config = dict(
    train_examples=48542,
    translate=0.12,
    encoder_qk_norm=False,
    encoder_width=160,
    beta2=0.95,
    epochs=33.5,
    final_lr_fraction=0.01,
)
Rows from block 0 of the decoder of a small masked image model, named by matrix and row number. Rows with one number belong to one neuron. Each number is 128 + 32 x the weight over its row's rms, rounded and kept within 0 to 255. All counts start at 0. Numbers have three digits each.
After each neuron's rows are labels from the 100 images, of 14976, where the neuron reaches its highest value: "top examples" is what is common among them. Only what is clearly more common there than usual is listed. The data: microscope photos of single blood and bone marrow cells.
# fc1: MLP up (decoder.0.mlp.fc1.weight, 768x192), inputs 0-95
# fc2: MLP down (decoder.0.mlp.fc2.weight, 192x768, transposed), outputs 0-95

fc1.634:145152154087133143176144118106063123166082098092096114098120104179119119133125152046098071143119129127083173140124100160109099183140094102118146153126170161149204093131145143152127084165140057154170175088044142131123134114118169122134129097111117176201159104102096098153154135136116202095
fc2.634:170129106197143145147146128114126128125149140092126110117155089076141146119112098148104162156097110099125058095135164172098171181152132129176125089135083057129121139198122044142130143148104093130124150164172166151111127180071136126089114114111151098152142116103130113126134161182094101133
top examples: cell type: segmented neutrophil

fc1.4:084105137137126141151104087129147120159100123102136124135094149132144116132121136117149106145112139152092116134146138101170120075176122069092107086099109124139162184051127114077147074106137069107088149127104088156111122138105120146131073151115153141135112093124164169095135119136120141137
fc2.4:077137084104130126155081135148158119128141058113141080128065126105139148159138122108096144111138105145099125141155135105113108145140182162118137161082080134102106156140117099058097092106171120197130127152159156103142101094102121128147037120092122161136115065160101129123163149161160124151
top examples: smear: peripheral blood; cell type: platelet

fc1.652:113041129092047062107116080102135133133141121151155147146157107142140119102133118148154116117064185092078134134102177089157169141121116085129122123134152129131162087096065130126129071129177133086146118099137148100166143172136149146143077194130116104144110115162155106117126156112112122123
fc2.652:098148061151112125123137139112139095120161107141108139105159092156133112105109146035135117168121143076110139135141159082128183111127124076126082165143125172178105125073122169147094064137140167123194133132123125133102106111127138074182132120108108121134129157189173155084049093086193123115
top examples: smear: peripheral blood

fc1.606:138069178116128138112125080170113156103157113136118146114105156145093154127125121081151168099156169122121176103151185069109117082135093061140120126107144147124114090151122135130094115176170077111115149103108173104128108139084139164102117202175087155117121143064151106141173170106099153094
fc2.606:130093142076085149119108153138141097127096083155082131112110117164152129105171135114142164147097181054079109100038174088157136122085141067151111151131151099129123135110106146128209140098141152165119093126087085155117144129120103089084111090106156139110124094180174103158138167099129126100
top examples: cell type: lymphocyte

fc1.583:173080128145134151142093147102136116098147183140074133177108143132109174080084161101066130094079161105159146125093134076108123148107105111128092066150157075171159116121100111133134078082130144137101117155125111128061145104131136168135103126172117118186122214119151097142168213136110115133
fc2.583:130141176074172120127119130094127129115102152080169099181141145084155161087109120137155066110145067112169141103218166126148223065118157131156110107131103129104057133134188123093106125130151119131098145119162138150122087109115163088089126063120158134105089149171135106210113144160184142158
top examples: smear: peripheral blood

fc1.498:091092102139096103129157138164144159071123112098109198157156129100100116169167138150173103133083082112117090094138139123158101151022131115120113182091099130070139141141129131141082129120130107126117166110062112159159129191094118123143093119143133038127143098108082141151082078121087107137
fc2.498:122141048128115147097093148133163152082141146116193111067103103071160122124148158143154158149164136116097135065090085145066090163063170168104111170118153162132117173155103094119158099166130117123184117160114104158116150193123145150118134084120068155121152097186125169108148054125133101104
top examples: cell type: segmented neutrophil

fc1.317:136166123111088127162084166117090161072147140083167164133161119109128113165147151110114146219107152105103125104180147187156133136145166106131118158152192105138181053138120137145133109137071086145203096173082100133105120059151104179148157115148137152130129155109154146110121116131141163136
fc2.317:091152089172102075104106121119110152098144146109151115081122130141158157069071120133116112176068147155084093070114149136115118134160189126116135103126126163121119131134176101110145139174133123130165160181081143084056117147090135059149110113062093164139194131109144174094122088082052096073
top examples: cell type: segmented neutrophil

fc1.559:102148116077106118105145059158214155143105162142128179107155121111142072084135129153131106144113151085140156154110157131145146129193151169082134104130098095153118173165176092164098142157140184065109120116105153085144150084126097105133091097099177096101155123140180114080113182127206118186
fc2.559:111075098154110133159111126138152117111127075100114089123084141131089069151119152142104142148174161161147077151055138127153090138148134206144087077117156120120154099135165128095134205108164205108075154138137117116144165096156114064142134130137109181107128146134109155099107135148179088107
top examples: cell type: lymphocyte

fc1.400:115129107136171121184151090111177157160087080119165102118075159141137098117106174099098132156111143190152117156171176113192135064141162149121185163172150077143132158144166145114127099180133125102167144095149112130115140155096130135113165063103086073076112160127132121082085136107166207156
fc2.400:142197102114118102153112129124155157125107115111165069099158131118134153128117022140139119126116052153155156089129192113154067128137118095063140149137159135200090122148138114072104145098103130135153159144160084114099135160163148104179130167145121136104102087157120125167122179098117097142
top examples: cell type: artefact

fc1.510:145112159121174158127164211147166123092134117131141114102100140125113076179152120082205147194095187098138170182163102095109143147118063138099160146147123103056083105124157169128123131109142102061170121112098120085125153115147113157088161078127109163114116062160135118161156096167185097143
fc2.510:050111141096166182116120127178160148152116122118099128112058099162126145144103127055124107144069109121139154186042122153118103110110131160153099125130141082127130083173142205111161092080155130138152128145138101114098174133087169143124162121068140158102189120167063113142104100125150134120
top examples: cell type: segmented neutrophil

fc1.594:122119169165115224135109166203136162143074103135123181156125113156136085094132116161159125136145096098053085145100105081140133158139095110107162043076090097053122147114138144125140165102172138101133118102060114099128086147119126101101141192115130134143147146148098119198111154140202129072
fc2.594:105134176129154151102135118094153098094114081096095087147077054111114112187135108126113174081189118104153133107053148158121132152128151124112101168111187092152128062131114128134140090106151152161064121131133112159083069151159108164100122165122085182121157179167114146177116137100126160127
top examples: cell type: lymphocyte

fc1.111:136117184159175158169169136158126076155152115163110120108096060070173081128136149123134105137123137103146136109110157132110120127171137124130134117056168124159170069109107107147135131231132115132095097112024111137122144157140112140121102138135064084137156117169156143139192135071108175115
fc2.111:102143144151131131156110056102146135141133153096147130125116114090162131137110105124108111044132110128117096157171147072102150159143080104148146126148067135171121097115129119116132118109227114151111108142134175125120096083122134106195116142136153103137132096151118117141120141184165104148
top examples: cell type: segmented neutrophil

fc1.689:105056114148151144158120179144156077085186086129132123110122172142156143178092144137115094151130188128115152190154106124152093153156170089186065066108142151115144078134152059159102167106130096094178124141074165175152125065104122128135125119152159125124105118118066097153135123098137201168
fc2.689:116094166172113195098152126107164190131176137137041143201107107102155157125129096098171102178127134133099136140074093152144148157110139115102126138092152120127112097166126084117098112120067144106179129150190158146140103196081153126125165074089176154140139137117133099098122122145102135109
top examples: cell type: segmented neutrophil

fc1.219:135138133194091155128114081144145112145112160074104143144120078181123141103151102165118139121072094062070114140110172165159124151139131139109167103091161068112127101135120123105131134157143162094065108141075090099144114136139099070111098102107169077149143071111124181064100089097136077088
fc2.219:081093093111113100163136093140181108089141107098130112112121134074109094167100151123166157141185067190150127121132092146142159154138150163203179145113105174154143142082112112143135140111216144152104118160119151137106038092179091117119132120100054156122182130153123203101178123130121173102
top examples: cell type: segmented neutrophil

fc1.24:163095161215090143136138142129132137148171093135068081187127130115124157097113110173102114158108132095120114114134106137150115139186096150144063153121127149157153082131163147126129143202122123127165097140167139118114141127113094117139080185142099111124151099136135109200098058108112186100
fc2.24:135154142153146131148125123112132145116144134078161144152143162077146067135090141104200107098128113203160171149173108121107210096134108139122123047152148110146160193098122145109068084135109117125092154104127154094102077063149084157148117143126075154185118134113155094143130108182124115129
top examples: smear: peripheral blood

fc1.211:084048055096136133167101154167160138133133138148138139163171169125142101127108134116149120183079157150136123166134112177179137089129128151092164255136088101088097047098073124118144127098146118086099146102147178129102156126178106168156155110141152164097160130172176100120112192188106192162
fc2.211:104168085107150166056099122147110179109092148105126176085150152176106136134118107077127133131090154121117078115107162184111043094139117130084123168132106129121054130147128156118175137137159158138185162154118112137120133088142169119135172131109136156147183100156123136168186044117175149102
top examples: cell type: artefact

fc1.730:146100143110107168177125097117117116133139113125109158114150105181157129173075164143144116136153149097110110152055138119150126063132155100092099170096086092133143073187079116128064099161070161099148113129135077147109105106175139116156142191180119098067117112110141148151157174125157107127
fc2.730:089126074163139161124169114143100110069162109149138135138153141153150127113185113174085139113093183148144130086078123154088075144196200142135118171148184107116121138174132089134083168170094129117131134153182148134125090105125113139104180094137117146108119111142098138171126121119126136058
top examples: cell type: artefact

fc1.555:090132160129150089162145155081120146153059080125100191182119139122072097177060110100172109139139142171112132106112127094149113121105117131132178089137082110125182168153160129140150131130089196113148093074133139143190164107114134090184152099131103111100091108087098118105144156042131124103
fc2.555:141118114106170171057126144167142140125110121132132142153116106212140083121129129193187119116127144168143125057084072116095169092065148100103110092152130144125183107153105130172065177101150144140108131136162131151132084159154149126052137089150099171111094180148142122103151147126104172100
top examples: smear: peripheral blood

fc1.106:114118100116150130110142180124168133102144128179185105131088177129109105184126091088143091162082130050138090143197072083031112158133157156142205078094063043098135060123138150111074144124148175135127114153094109113122125123134145077110125115139186148119195150126149149148130087138157140150
fc2.106:073108164185173175071138143138181180112105157128149162069142115130130123128093100099178151129108120089105188123089123140147108153109122178182111182148127169147107108172117145112192123112144187114171097165131140155127115146127104143096112121102118176127147136167063181131108109148163121094
top examples: cell type: erythroblast

fc1.731:171091105154167135088176168172092136159199113141152108093144125168204155186155108118172144100147158131095196113127140138106154129090158144136138128100154125101177143075167147199095124114090097155096105102115100148085091143117185144092118148112118146066139135079199163122094183083081151107
fc2.731:152125160080125152139135121141085160143110084099137132159160122105149119152147126094153067082145085127111160136195099106112192108166127124161093082151119084131120123096077116093070113110081195111072128071193096166091123136096147145092143114176145148104098103131169072146097154165154133126
top examples: smear: peripheral blood

fc1.442:195225171196132169076116114117098096143139140143109072140159103084115089113100181130153137159173137122079110146122077113149127142103142124125115044141131102159122128130121143169141171115106142127105136136126121102097157149158152113093102159134119098170148130166148141146115077147172178131
fc2.442:187101118187163105134137127109132102168152204168155144119135085113201128126110162156112214111193102123125103109154135135134139157074156175147099166122123121127151145081123113129150141126158051135102077141118155116096084134096046065137124113087143103143086104109121142078174143128091145138
top examples: cell type: lymphocyte

fc1.201:122178117128073111153083174146121143137113073097167057128142123183148084158098144138109096131104071104203153141100119139128063071087148111151107155149153146181155135133159099108222093130110146090107121154155121148138090101155114118197195135077098151104163124181132155137152099114149128168
fc2.201:135152068175121153146136184107069062081144165109107174171107117134127067093152148148157089149129111140067080110138134117179143114101081151159142142118132155169137100118119164154047111098113152114144122127131181104149055086143117129106191105083083126152108172149155144100125094184110154135
top examples: cell type: artefact

fc1.705:167050148086098129127167055137116122128070177152185115140156162080128112167193075141122080109147136163151110062082093084111118140117150152095160127122159101108150108162166129133187167166088138056081123088120136168122118137079102049087055115145083036084116159131083162136105150131106119155
fc2.705:116140124078116195135065118117120115107162111132133093188181094170075119116131087106106089101136096099143106101072134128166157141100141161139054129161116050116154150138145131077108134122098171156088124052107142169144091127102134179197153170105087097140065165105111118142166142140178074106
top examples: cell type: lymphocyte

fc1.1:149119104182136106125130140191123101130131155192136141097114148141192174105132172176114162124078122154129127113150147136086112158107158108087126171111140098105130106129177100084083083125170077079221126122138064131134140145127137147143131116096122144129107101161159104130189168133167088133
fc2.1:131161163109108153164086141161127196080121150076137142125156147178102162144089159087126096129116096148158140077168092157104150135166139091128140077091130064166132118035107120025094137151130128155082145125157145122088132111173160100171101161087106173108116093135114199132065112135096157136
top examples: cell type: artefact

fc1.119:101159165165153127140128106118117178142123161115127137092159117069096104136123143184176143100170134182108088114120118155101102150137096145152176067113073130131117086140136099176123088074126092190069134224105134107085092156107175140071137092188152129125102128148156188172147152156111105147
fc2.119:116138093084153163177175162145100091136107176168095182203132105106075088135155133177138066126130180191123147179105144132139121142100110154113074139123109188063115048133161102148139159161138120123110108142129177076139116130131104125142139144142110146158111092099149072138118124118209141174
top examples: cell type: lymphocyte

fc1.539:119091160094114087135130052114134100122143131141147184073147083115139123074146157166091072083113168086115138123073129115133176107178154137104155127113096120130149145129136072102100091061164085143135114103147103183146172168147103106081142126083123151154106182157105107117100096150119186117
fc2.539:128066141082159120176135119199142132171178090153158152096148118123142161150121100138115154114151128103091110121132120155193164161152136114147140140097115098141097100052119131135110111086092203155166115128093103135077054072129108076132154129165112134152141178081075136106132139142148106132
top examples: cell type: lymphocyte

fc1.394:157139122129093113174123181136131141124113195117094145147143109138121132102146062156171163189106084131189103038141148154102130138080134089113125114127148124114083160094175143103092088133120174186121064159097104154072177149101114129164112180136110107124145154148120117082104057172146116096
fc2.394:193109159143078104142114149168118116160127113119109125088118179134103185085112113184115168150151152152154080082138096103135199088159143131200053147133135084147100142167161108097079078104136133166142153174165169140083145114147053120134163157140102164128123140097145145117088138164107147149
top examples: cell type: artefact