{
  "image_size": 48,
  "method": "mae",
  "loss": "mse",
  "encoder_norm": "layernorm",
  "encoder_mlp_ratio": 4,
  "encoder_fused_qkv": false,
  "encoder_bias": "all",
  "encoder_inner_norm": false,
  "encoder_layers": 8,
  "encoder_positions": "rope",
  "init": "kaiming_normal",
  "residual_init": "none",
  "max_precond_dim": 512,
  "one_sided": false,
  "final_lr_fraction": 0.01
}
Rows from block 0 of the decoder of a small masked image model, named by matrix and row number. Rows with one number belong to one neuron. Each number is 128 + 32 x the weight over its row's rms, rounded and kept within 0 to 255. All counts start at 0. Numbers have three digits each.
Before each neuron's rows are labels from the 100 images, of 14976, where the neuron reaches its highest value: "patch colour" is the nearest of a few named colours to the mean colour under the peak. Only what is clearly more common there than usual is listed. The data: microscope photos of single blood and bone marrow cells.
# fc1: MLP up (decoder.0.mlp.fc1.weight, 768x192), inputs 0-95
# fc2: MLP down (decoder.0.mlp.fc2.weight, 192x768, transposed), outputs 0-95

patch colour: brown
fc1.303:153206170163130050133106135137153123133132135150156115109120159118155183165140188096078113169174178157114157176073138139146226101085142074113084101140143100142175181142102187103163167121103122113158134127102133165138137166144134124142144090075093165141109130158108186139127101118065148104
fc2.303:157095158109168100139142180184153146120147135122161136154135148130164149163108146200173121096168093113108154212151126138179122132105156145099123119156075107148097156078134150164101069091156124138166152121114132088148109104093155049095121217114152160163112175090134110110131153176115189145

patch colour: blue
fc1.260:198183171178139160077112120137093145170120109077166149132094095164182077147130072093123124114113175049116170141109149102148131089081131146126142099111097112135092157149151145119119111093135157172171173089180195128118109158106107146073152088130085134119058167125093143062141090134147163124
fc2.260:039180145209116105132112089115132161152134075152069106136046167100184136150063112112089174135075071170096117101101123175201135150075128114122111130096136094106154116152091112124131135110163148115102210105112143106096133145136145112142104158137142135193164093082111182050125139102113143137

patch colour: blue; purple
fc1.8:160127096162082109171112129113122171148119171123173172121172155111027103184130169128141097218137143120145135151160132126171160124075182119117129165146163108167103087127139139104146110054132110138154167103155128122175150127159076112170127176095153172093144156118147084102122062131100141109
fc2.8:136149167110116152128149125198188140161128093127193165096139150155175121153163184100092099196116108128140141132141203145142125135144156123136113115116162168112171118118127139169168158123161080125178155087085110134141115134149190144160132099109146128064155182075111108129101142182190118162

patch colour: brown
fc1.584:173093136130160124191108089078138090160119124196215150119184144143145123106116146181139118125134102108126142127145103175123125140135110170101057101106128126091116196157150102089128118101106062132153155137109092126132122096110145120147119111110126144138107114137126165185130183106144090144
fc2.584:085136103105136168131114149093114060139074120062094088161120107079139110168121154116105073132104159163103169118122121127127214120143096171183104131177138138127167138096127145148109189089069130151067119074123147115138127117055106149138153138142117080098103143091146094140079110124143087088

patch colour: brown; black
fc1.147:169122103111133158098131120148121097122159096162121071123135109111136139143198133150136166152076143120104096124085153150110152171129135053147151118077100090147129158104106193116138190098139061097085122104114131154153093196086134108116153185080076107094129128109157171164118129086110141094
fc2.147:138095152057166148133104090106071187132135137142155114171126123111080126117195175086161110103126090113125137173110103102114106149114185158173119144183134039088144120075086115116171075058095131138141112101132069142156097108071128105151130147085131096100152153153115067166093113084097099099

patch colour: purple
fc1.187:088155083090163118106093119084157077144112081100110100107085148140167108129147145082118049155087177139128160207124082101164129137205081126139133064164090147128167098176151121129110133159152109062188140152117093080115134183158095125074181083109166106134090149135089156165108138118116131084
fc2.187:153116125025136170138138147116118158168096135113157100133131091095153091190105125187095206172127139135186085119203167072190156164124129090104110135124156088169104136127037119081181136162163129102107128155176117101066125157064107147073135150165124082150181124094075146155094137173087139123

patch colour: purple
fc1.752:210191096086081104138144101144082118096139168098137158155179145112137188050111162127087103165128089142108130138045085174125068222126136119126079084176156121162108090125162084129119182110140085138142119121139127118161149131071115135145157100131096135175156126153093153162154117132139162155
fc2.752:160200071178093109112126125122160133126128150113100170104067138136137200154135164113089080197115093047075084155140142078076138121131078078116108149117139084121101138186151097147144173138143102120111173125167151120117111174120137091117134123179197146117134132070154067093141049103104075162

patch colour: brown
fc1.179:132087094095160149155097141107087110121142154132127065127129141133116133148118073110048177082151122123091129124153126110123125124126175096118114115162193120185127105139121197124128178125146151118159144116089152164103112097139075079166155150151164176174137080121030119137163101160097136102
fc2.179:145119226147067089120059119146138094100159136138116098175129156141083094134103118141120125131150126100127114142133120079120133132215163078174107102166176053099088161158161101160091121099069155148099144123122138199143156107132066136135085171104097110154098102071147126130109139135094101144

patch colour: pink
fc1.71:165105136158163133075140117154091119147191133174099096101136128170142155200139132114143131170131150149101157102091116104120141161087183128146176125145103130117124129049144188160128161144109092118116132071133151188105084119087200133098143153093145117107142115132140143158008204099082151099
fc2.71:145135173039156152141154126102071181187064084134151135135130113117167119139119140080131104104129117090155128142173083080154166091165140146162096094206125126170115099114086137120070089115060179110103145102196092175121092144065191160099151127133121158078107075138152114129112147159130148126

patch colour: blue
fc1.509:101103126087119118081200095162142157192101081157143110120079108092117152090176154136101140137095047103117151148089115128134116140170093109105164147134102101125052152115161146135125135105154096075084151121040152154123159112171117111107156144090130114145143106137142132119158165100142042232
fc2.509:122112215046149189160140113144192146117084096091119130123086150176106127171108080100139138063173160106105174142182151141143130152100100143165082111152113113093158085136146170055147164091113121138104141100177110122088106089126151151075124097120066135126149128132066090104120129120117109119

patch colour: pink
fc1.161:160121062147140168112136149123135128120133141067137092161072160137144161105097091152111121143142115102150085144106157159129171071164133148130143101115154149158102058110099146152087179140132144124166111132162139111094100092171206171138109147088130139134134124086146095145145127153115141073
fc2.161:089089121116142104187135086155138155176135096100142095157143113096149087113119149131158079159134134119117128119182086144177161112155110087170112074126094119116100132076154136128127118102164173119068078126200131128099160079099126126122106113138131079122130065132151097099031142192165079112

patch colour: white
fc1.280:118141144185129100174178127134049085082106147109149121147132178091142137158104151160037146188119131167098094133139123113141172135088149108143162131090131106081110147125107183145109133056158149158072156137104087150136119145166136114134135130080119113159128197138108137135198148085088094128
fc2.280:084129120156142131102186113146183148095117115125152111045118088046141132174126140137060078091139230090141119057091131098116164091125094105098124197118109157073159133178130131157132135146090104142116069105117222119085127134122098114149196114114128103150097141156165151084094096091105173167

patch colour: white; pink
fc1.388:090127087084175070197140100085158150155131121122132090120129156139091141134079136153102070082145135174130116121083141160125143107150107117089216211150174189222093184111115081157071120146146149108128141162111107136129114137165145144135146137169075171076082141113142129136102115166155105130
fc2.388:158180122144116062179089180138118114143155163133130105114170185170103069094127085172101102161154166077131154106119133165118106134085135090111200164145140182171109173126107147104097077146194100156167103140092092153099195118116141111149116168155159147120082126132167065169096152129179078104

patch colour: pink
fc1.15:064138146084109089102198163143133133165080157131130079191081116135109128144106121107137099134183114094185140145101104129136156104133113117110159137127126098132128101187131175121128161200170103092195062129134178091184103117115120130124125150115144150155142117175208122135174109179094092120
fc2.15:128131112132127144097140115149141137105109139151098160120133112091102100200098119153086126061177144080117156147113180105089101125112095122080170166142097113088170160123102133101163111105130120126106116078183119168145185107121168137088064133101133145137208088165183098106077128202137178107

patch colour: grey
fc1.244:091089127132111138155163124133087149097125144127123137174135121111106105118142121142149097125197147127160141158093091096106177140159137147130117142116124127201126071125101079160137083100186073127158144132118145157159113133113130095104079197106141141109161163141080118140103152147133168063
fc2.244:134092191101160161089087054199173088138160104133124142159128136147106146137121149133141092143124154117108114116101119109179133147135189125092129087091137065159106164134084097150107160120097163172108108159155157099126104133113118116138116115201100168215080145112207115110120122166123148121

patch colour: pink
fc1.174:190179113100105108092136167131145151152154154155148159124135127156134149174133067115092101127178183138080126123123100145174175161125119089130118194184158165073117163055184106120093109145151089139090133081192186148107104115122176139107143121092139098089137160132156127081119176186079145121
fc2.174:127165118143082115154118098190075145144137154201096136110191110144134084148100092100138135099085063137145120114165107133124106142124108109160125145071090125123172174148116097125106129106161077187163160115110106060164189124077165137186100144138126130182074149125133114080103054117136137087

patch colour: pink
fc1.619:121174156145116150141107152097127111097179168142163138080135121114123159133103149138065126103118124161105135139123087131124170106119107121201137133168144167013112089161144154106101168122077090155133146073137108126130028117143146134132107106166127118152124093157107122096054161151098105107
fc2.619:037173150128175146167108137121122125116106112120128118204132118098108107123136092141102075162073132111181141102177105139140191187157086129129087147155145088119113165147145066105072156131101114116127151137134156109185132077123149162132128155153148127129147112093193098158123151112151197094

patch colour: purple
fc1.431:180088122144113134141142141089135087136116130113134103148156088146100109143117193162094030123160160115140137154152102128185138183137082164147146110142147197158154119122176130117087090128137132149128157125146091098092142121123150157087119103058082101104131140123151140112180210149072105111
fc2.431:163134096104153105150065119131147154143160155119114149123137104068150100099129094155075129150140101106135109145142124119096117187107181089156132162144130130138137188154113191152141168146126139145112073109123245157100146155077094102130055100103150136123077095125081158132110065154112138111

patch colour: brown; blue
fc1.104:123129151106113066108056101073105124115166087103126155147067168114127178111132108121089189089162171145129079169133124085098147096150162098179174087083135092168110149099077132114174066143154137088113122110130121123178118136096103122105117164142140190179092065097144146118160171148135147125
fc2.104:146115120169140083133127019111111091109180124156063082147074167155124115125094166066083152123095139094117099140085133161129073139108157157112120092111146146126121170106099074185154099145085106108096131126073155111203160108146092126091051165112081145173100077128148188084102156063122117132

patch colour: grey
fc1.323:163136198121137147180143095095088139145105163137091101126083172106090117142141087123102073206177098138173133163145142122196139132117148121072068138146103126135185080186168185121118110115203136075093110046154070128126144119091157108152116139080109187169099148146153064157150071131165144200
fc2.323:102107167129117142167071079154165094114098138094107109122132108099132074159148162183190093134142060103134135143117092113106196126184124141137106077135147109159123133093112114108029158129098161171077150096131092156151138138170139082193137133148140125086057170141191062147064139116117113151

patch colour: blue
fc1.17:181125073132147120091108129133123155136209133080113079160133133114107179143169120191159118137099096112088158103137107149133084172081098118108142111115151155135084136133139219129096088105122079083154115129048127183120116174121138130064183153107091093105105080127155136146105077096094142088
fc2.17:104161145090089126144089126130111135158128115115165164144119093145113092132156144142178094091130117158146148035144053091109118118155110168161130119096147100107132170122117180096162118082094180090102166103138075197115075115176117117107092176128134078163175107077105165113089075122110144114

patch colour: brown
fc1.533:111057111090167103133198099167159136155135134157118107112206154102093117143129154113104130103158099087153119090122140221130175162106126183078072133163105092105098123169139124135105159115123099140168154144084139156098102132115095135124117112080125106096133152182090129175142094169206069177
fc2.533:098124157091170107184075162096117122125096167083143094147086145087075078169104115124187073158132113153156114129177103100127206182147148116101079123180039160126149147104144156136049107142076194071094165094129139169147087122120123143153134151160122087127084125123146134159104128193135133159

patch colour: purple
fc1.576:201123116151089138092129106165042130131207132074119084127125123107118170159179126119137135094129115092083133180161152134104104148142076127154154101135134163118154128087115140089124101134055077112144174154055129190083133152098110149115137154155067094158131097127110121144130157081104132097
fc2.576:108121123151075146151120128142130103120169155168197105160147111099147136094157071173149142123127119146082098060129130131096148156159136130138170064103120160128169182129134111147137098098159084115147163136110130112092102105150134074088086117082158060130187099102121122071126102166086084107

patch colour: grey
fc1.521:126065153183131160112139126147103130090124149073158112175172138074122065148076111101128139102157143097116113143142064079140145107086180112123105174083096053111119109127097070066115179117185102096189100144110134150150187143122088135135110144124194111173119125122174120088126125116073197169
fc2.521:104109144142165158072130165128150142163135119173123136137152183140132182146155079130130136142096145121131092145084117125140088104087141145133180146092141141140050140110162082124130109118120156096174099146121196138175082116121124152128176134130140106174134126170116138148165061115128153143

patch colour: purple
fc1.578:045119153078160140099114098149078178121140117108117133093104218164137111074162194138136120089136115137202077166125111173119185099152147130100113151116092167182184155121133104059158105158109081128174134178103078141128128164120113118137147113109127153107162118128095126081143186148077151128
fc2.578:155152154166135096205128136149118140155143166109173103173082157158067170091100151140103152110063105130125127097144207150176103175057126111132095057139146118149145124200150132121127091088101165152097163144130166085092158111115165124153118183092124178112130099144169144126170149127125139135

patch colour: pink
fc1.681:131127114086129114127147129100150134121116155078110156142099164142063146113080156153093136130151147193178093136136178160093156064094135064166146163113121115177119131138039118149089102168175134160084153146145161095120157135089059121062070161111111141121172174144184171159121179114091119089
fc2.681:118084082120148131123122144110176140132107114129141117188128146105106153145109101135174074087126136095101121128131141066102168137124110164169149162134047148118160171098129133113120119114088154150111129145138142182111188071143144038117130125159131125107109135117169154095076104171153116165

patch colour: white
fc1.51:182148080125112122124100107086134118105125147114094135186169194078115110130159142106162113102121110110158130125091106124128084124105105139127206188197155174085102141126143112116096137189138189122094135095131113094136142180106152087127159136176138095145123095077154127124141152109099103119
fc2.51:176189098156137155127108168151085144147185133173115151066105140153109083089132111148127142131104205136109116096126082150087053094077139105105117170168156172134139055171130133153116151124203135128138121118067127173111159118140101136119142131117107083116136115155145126120227136103082070093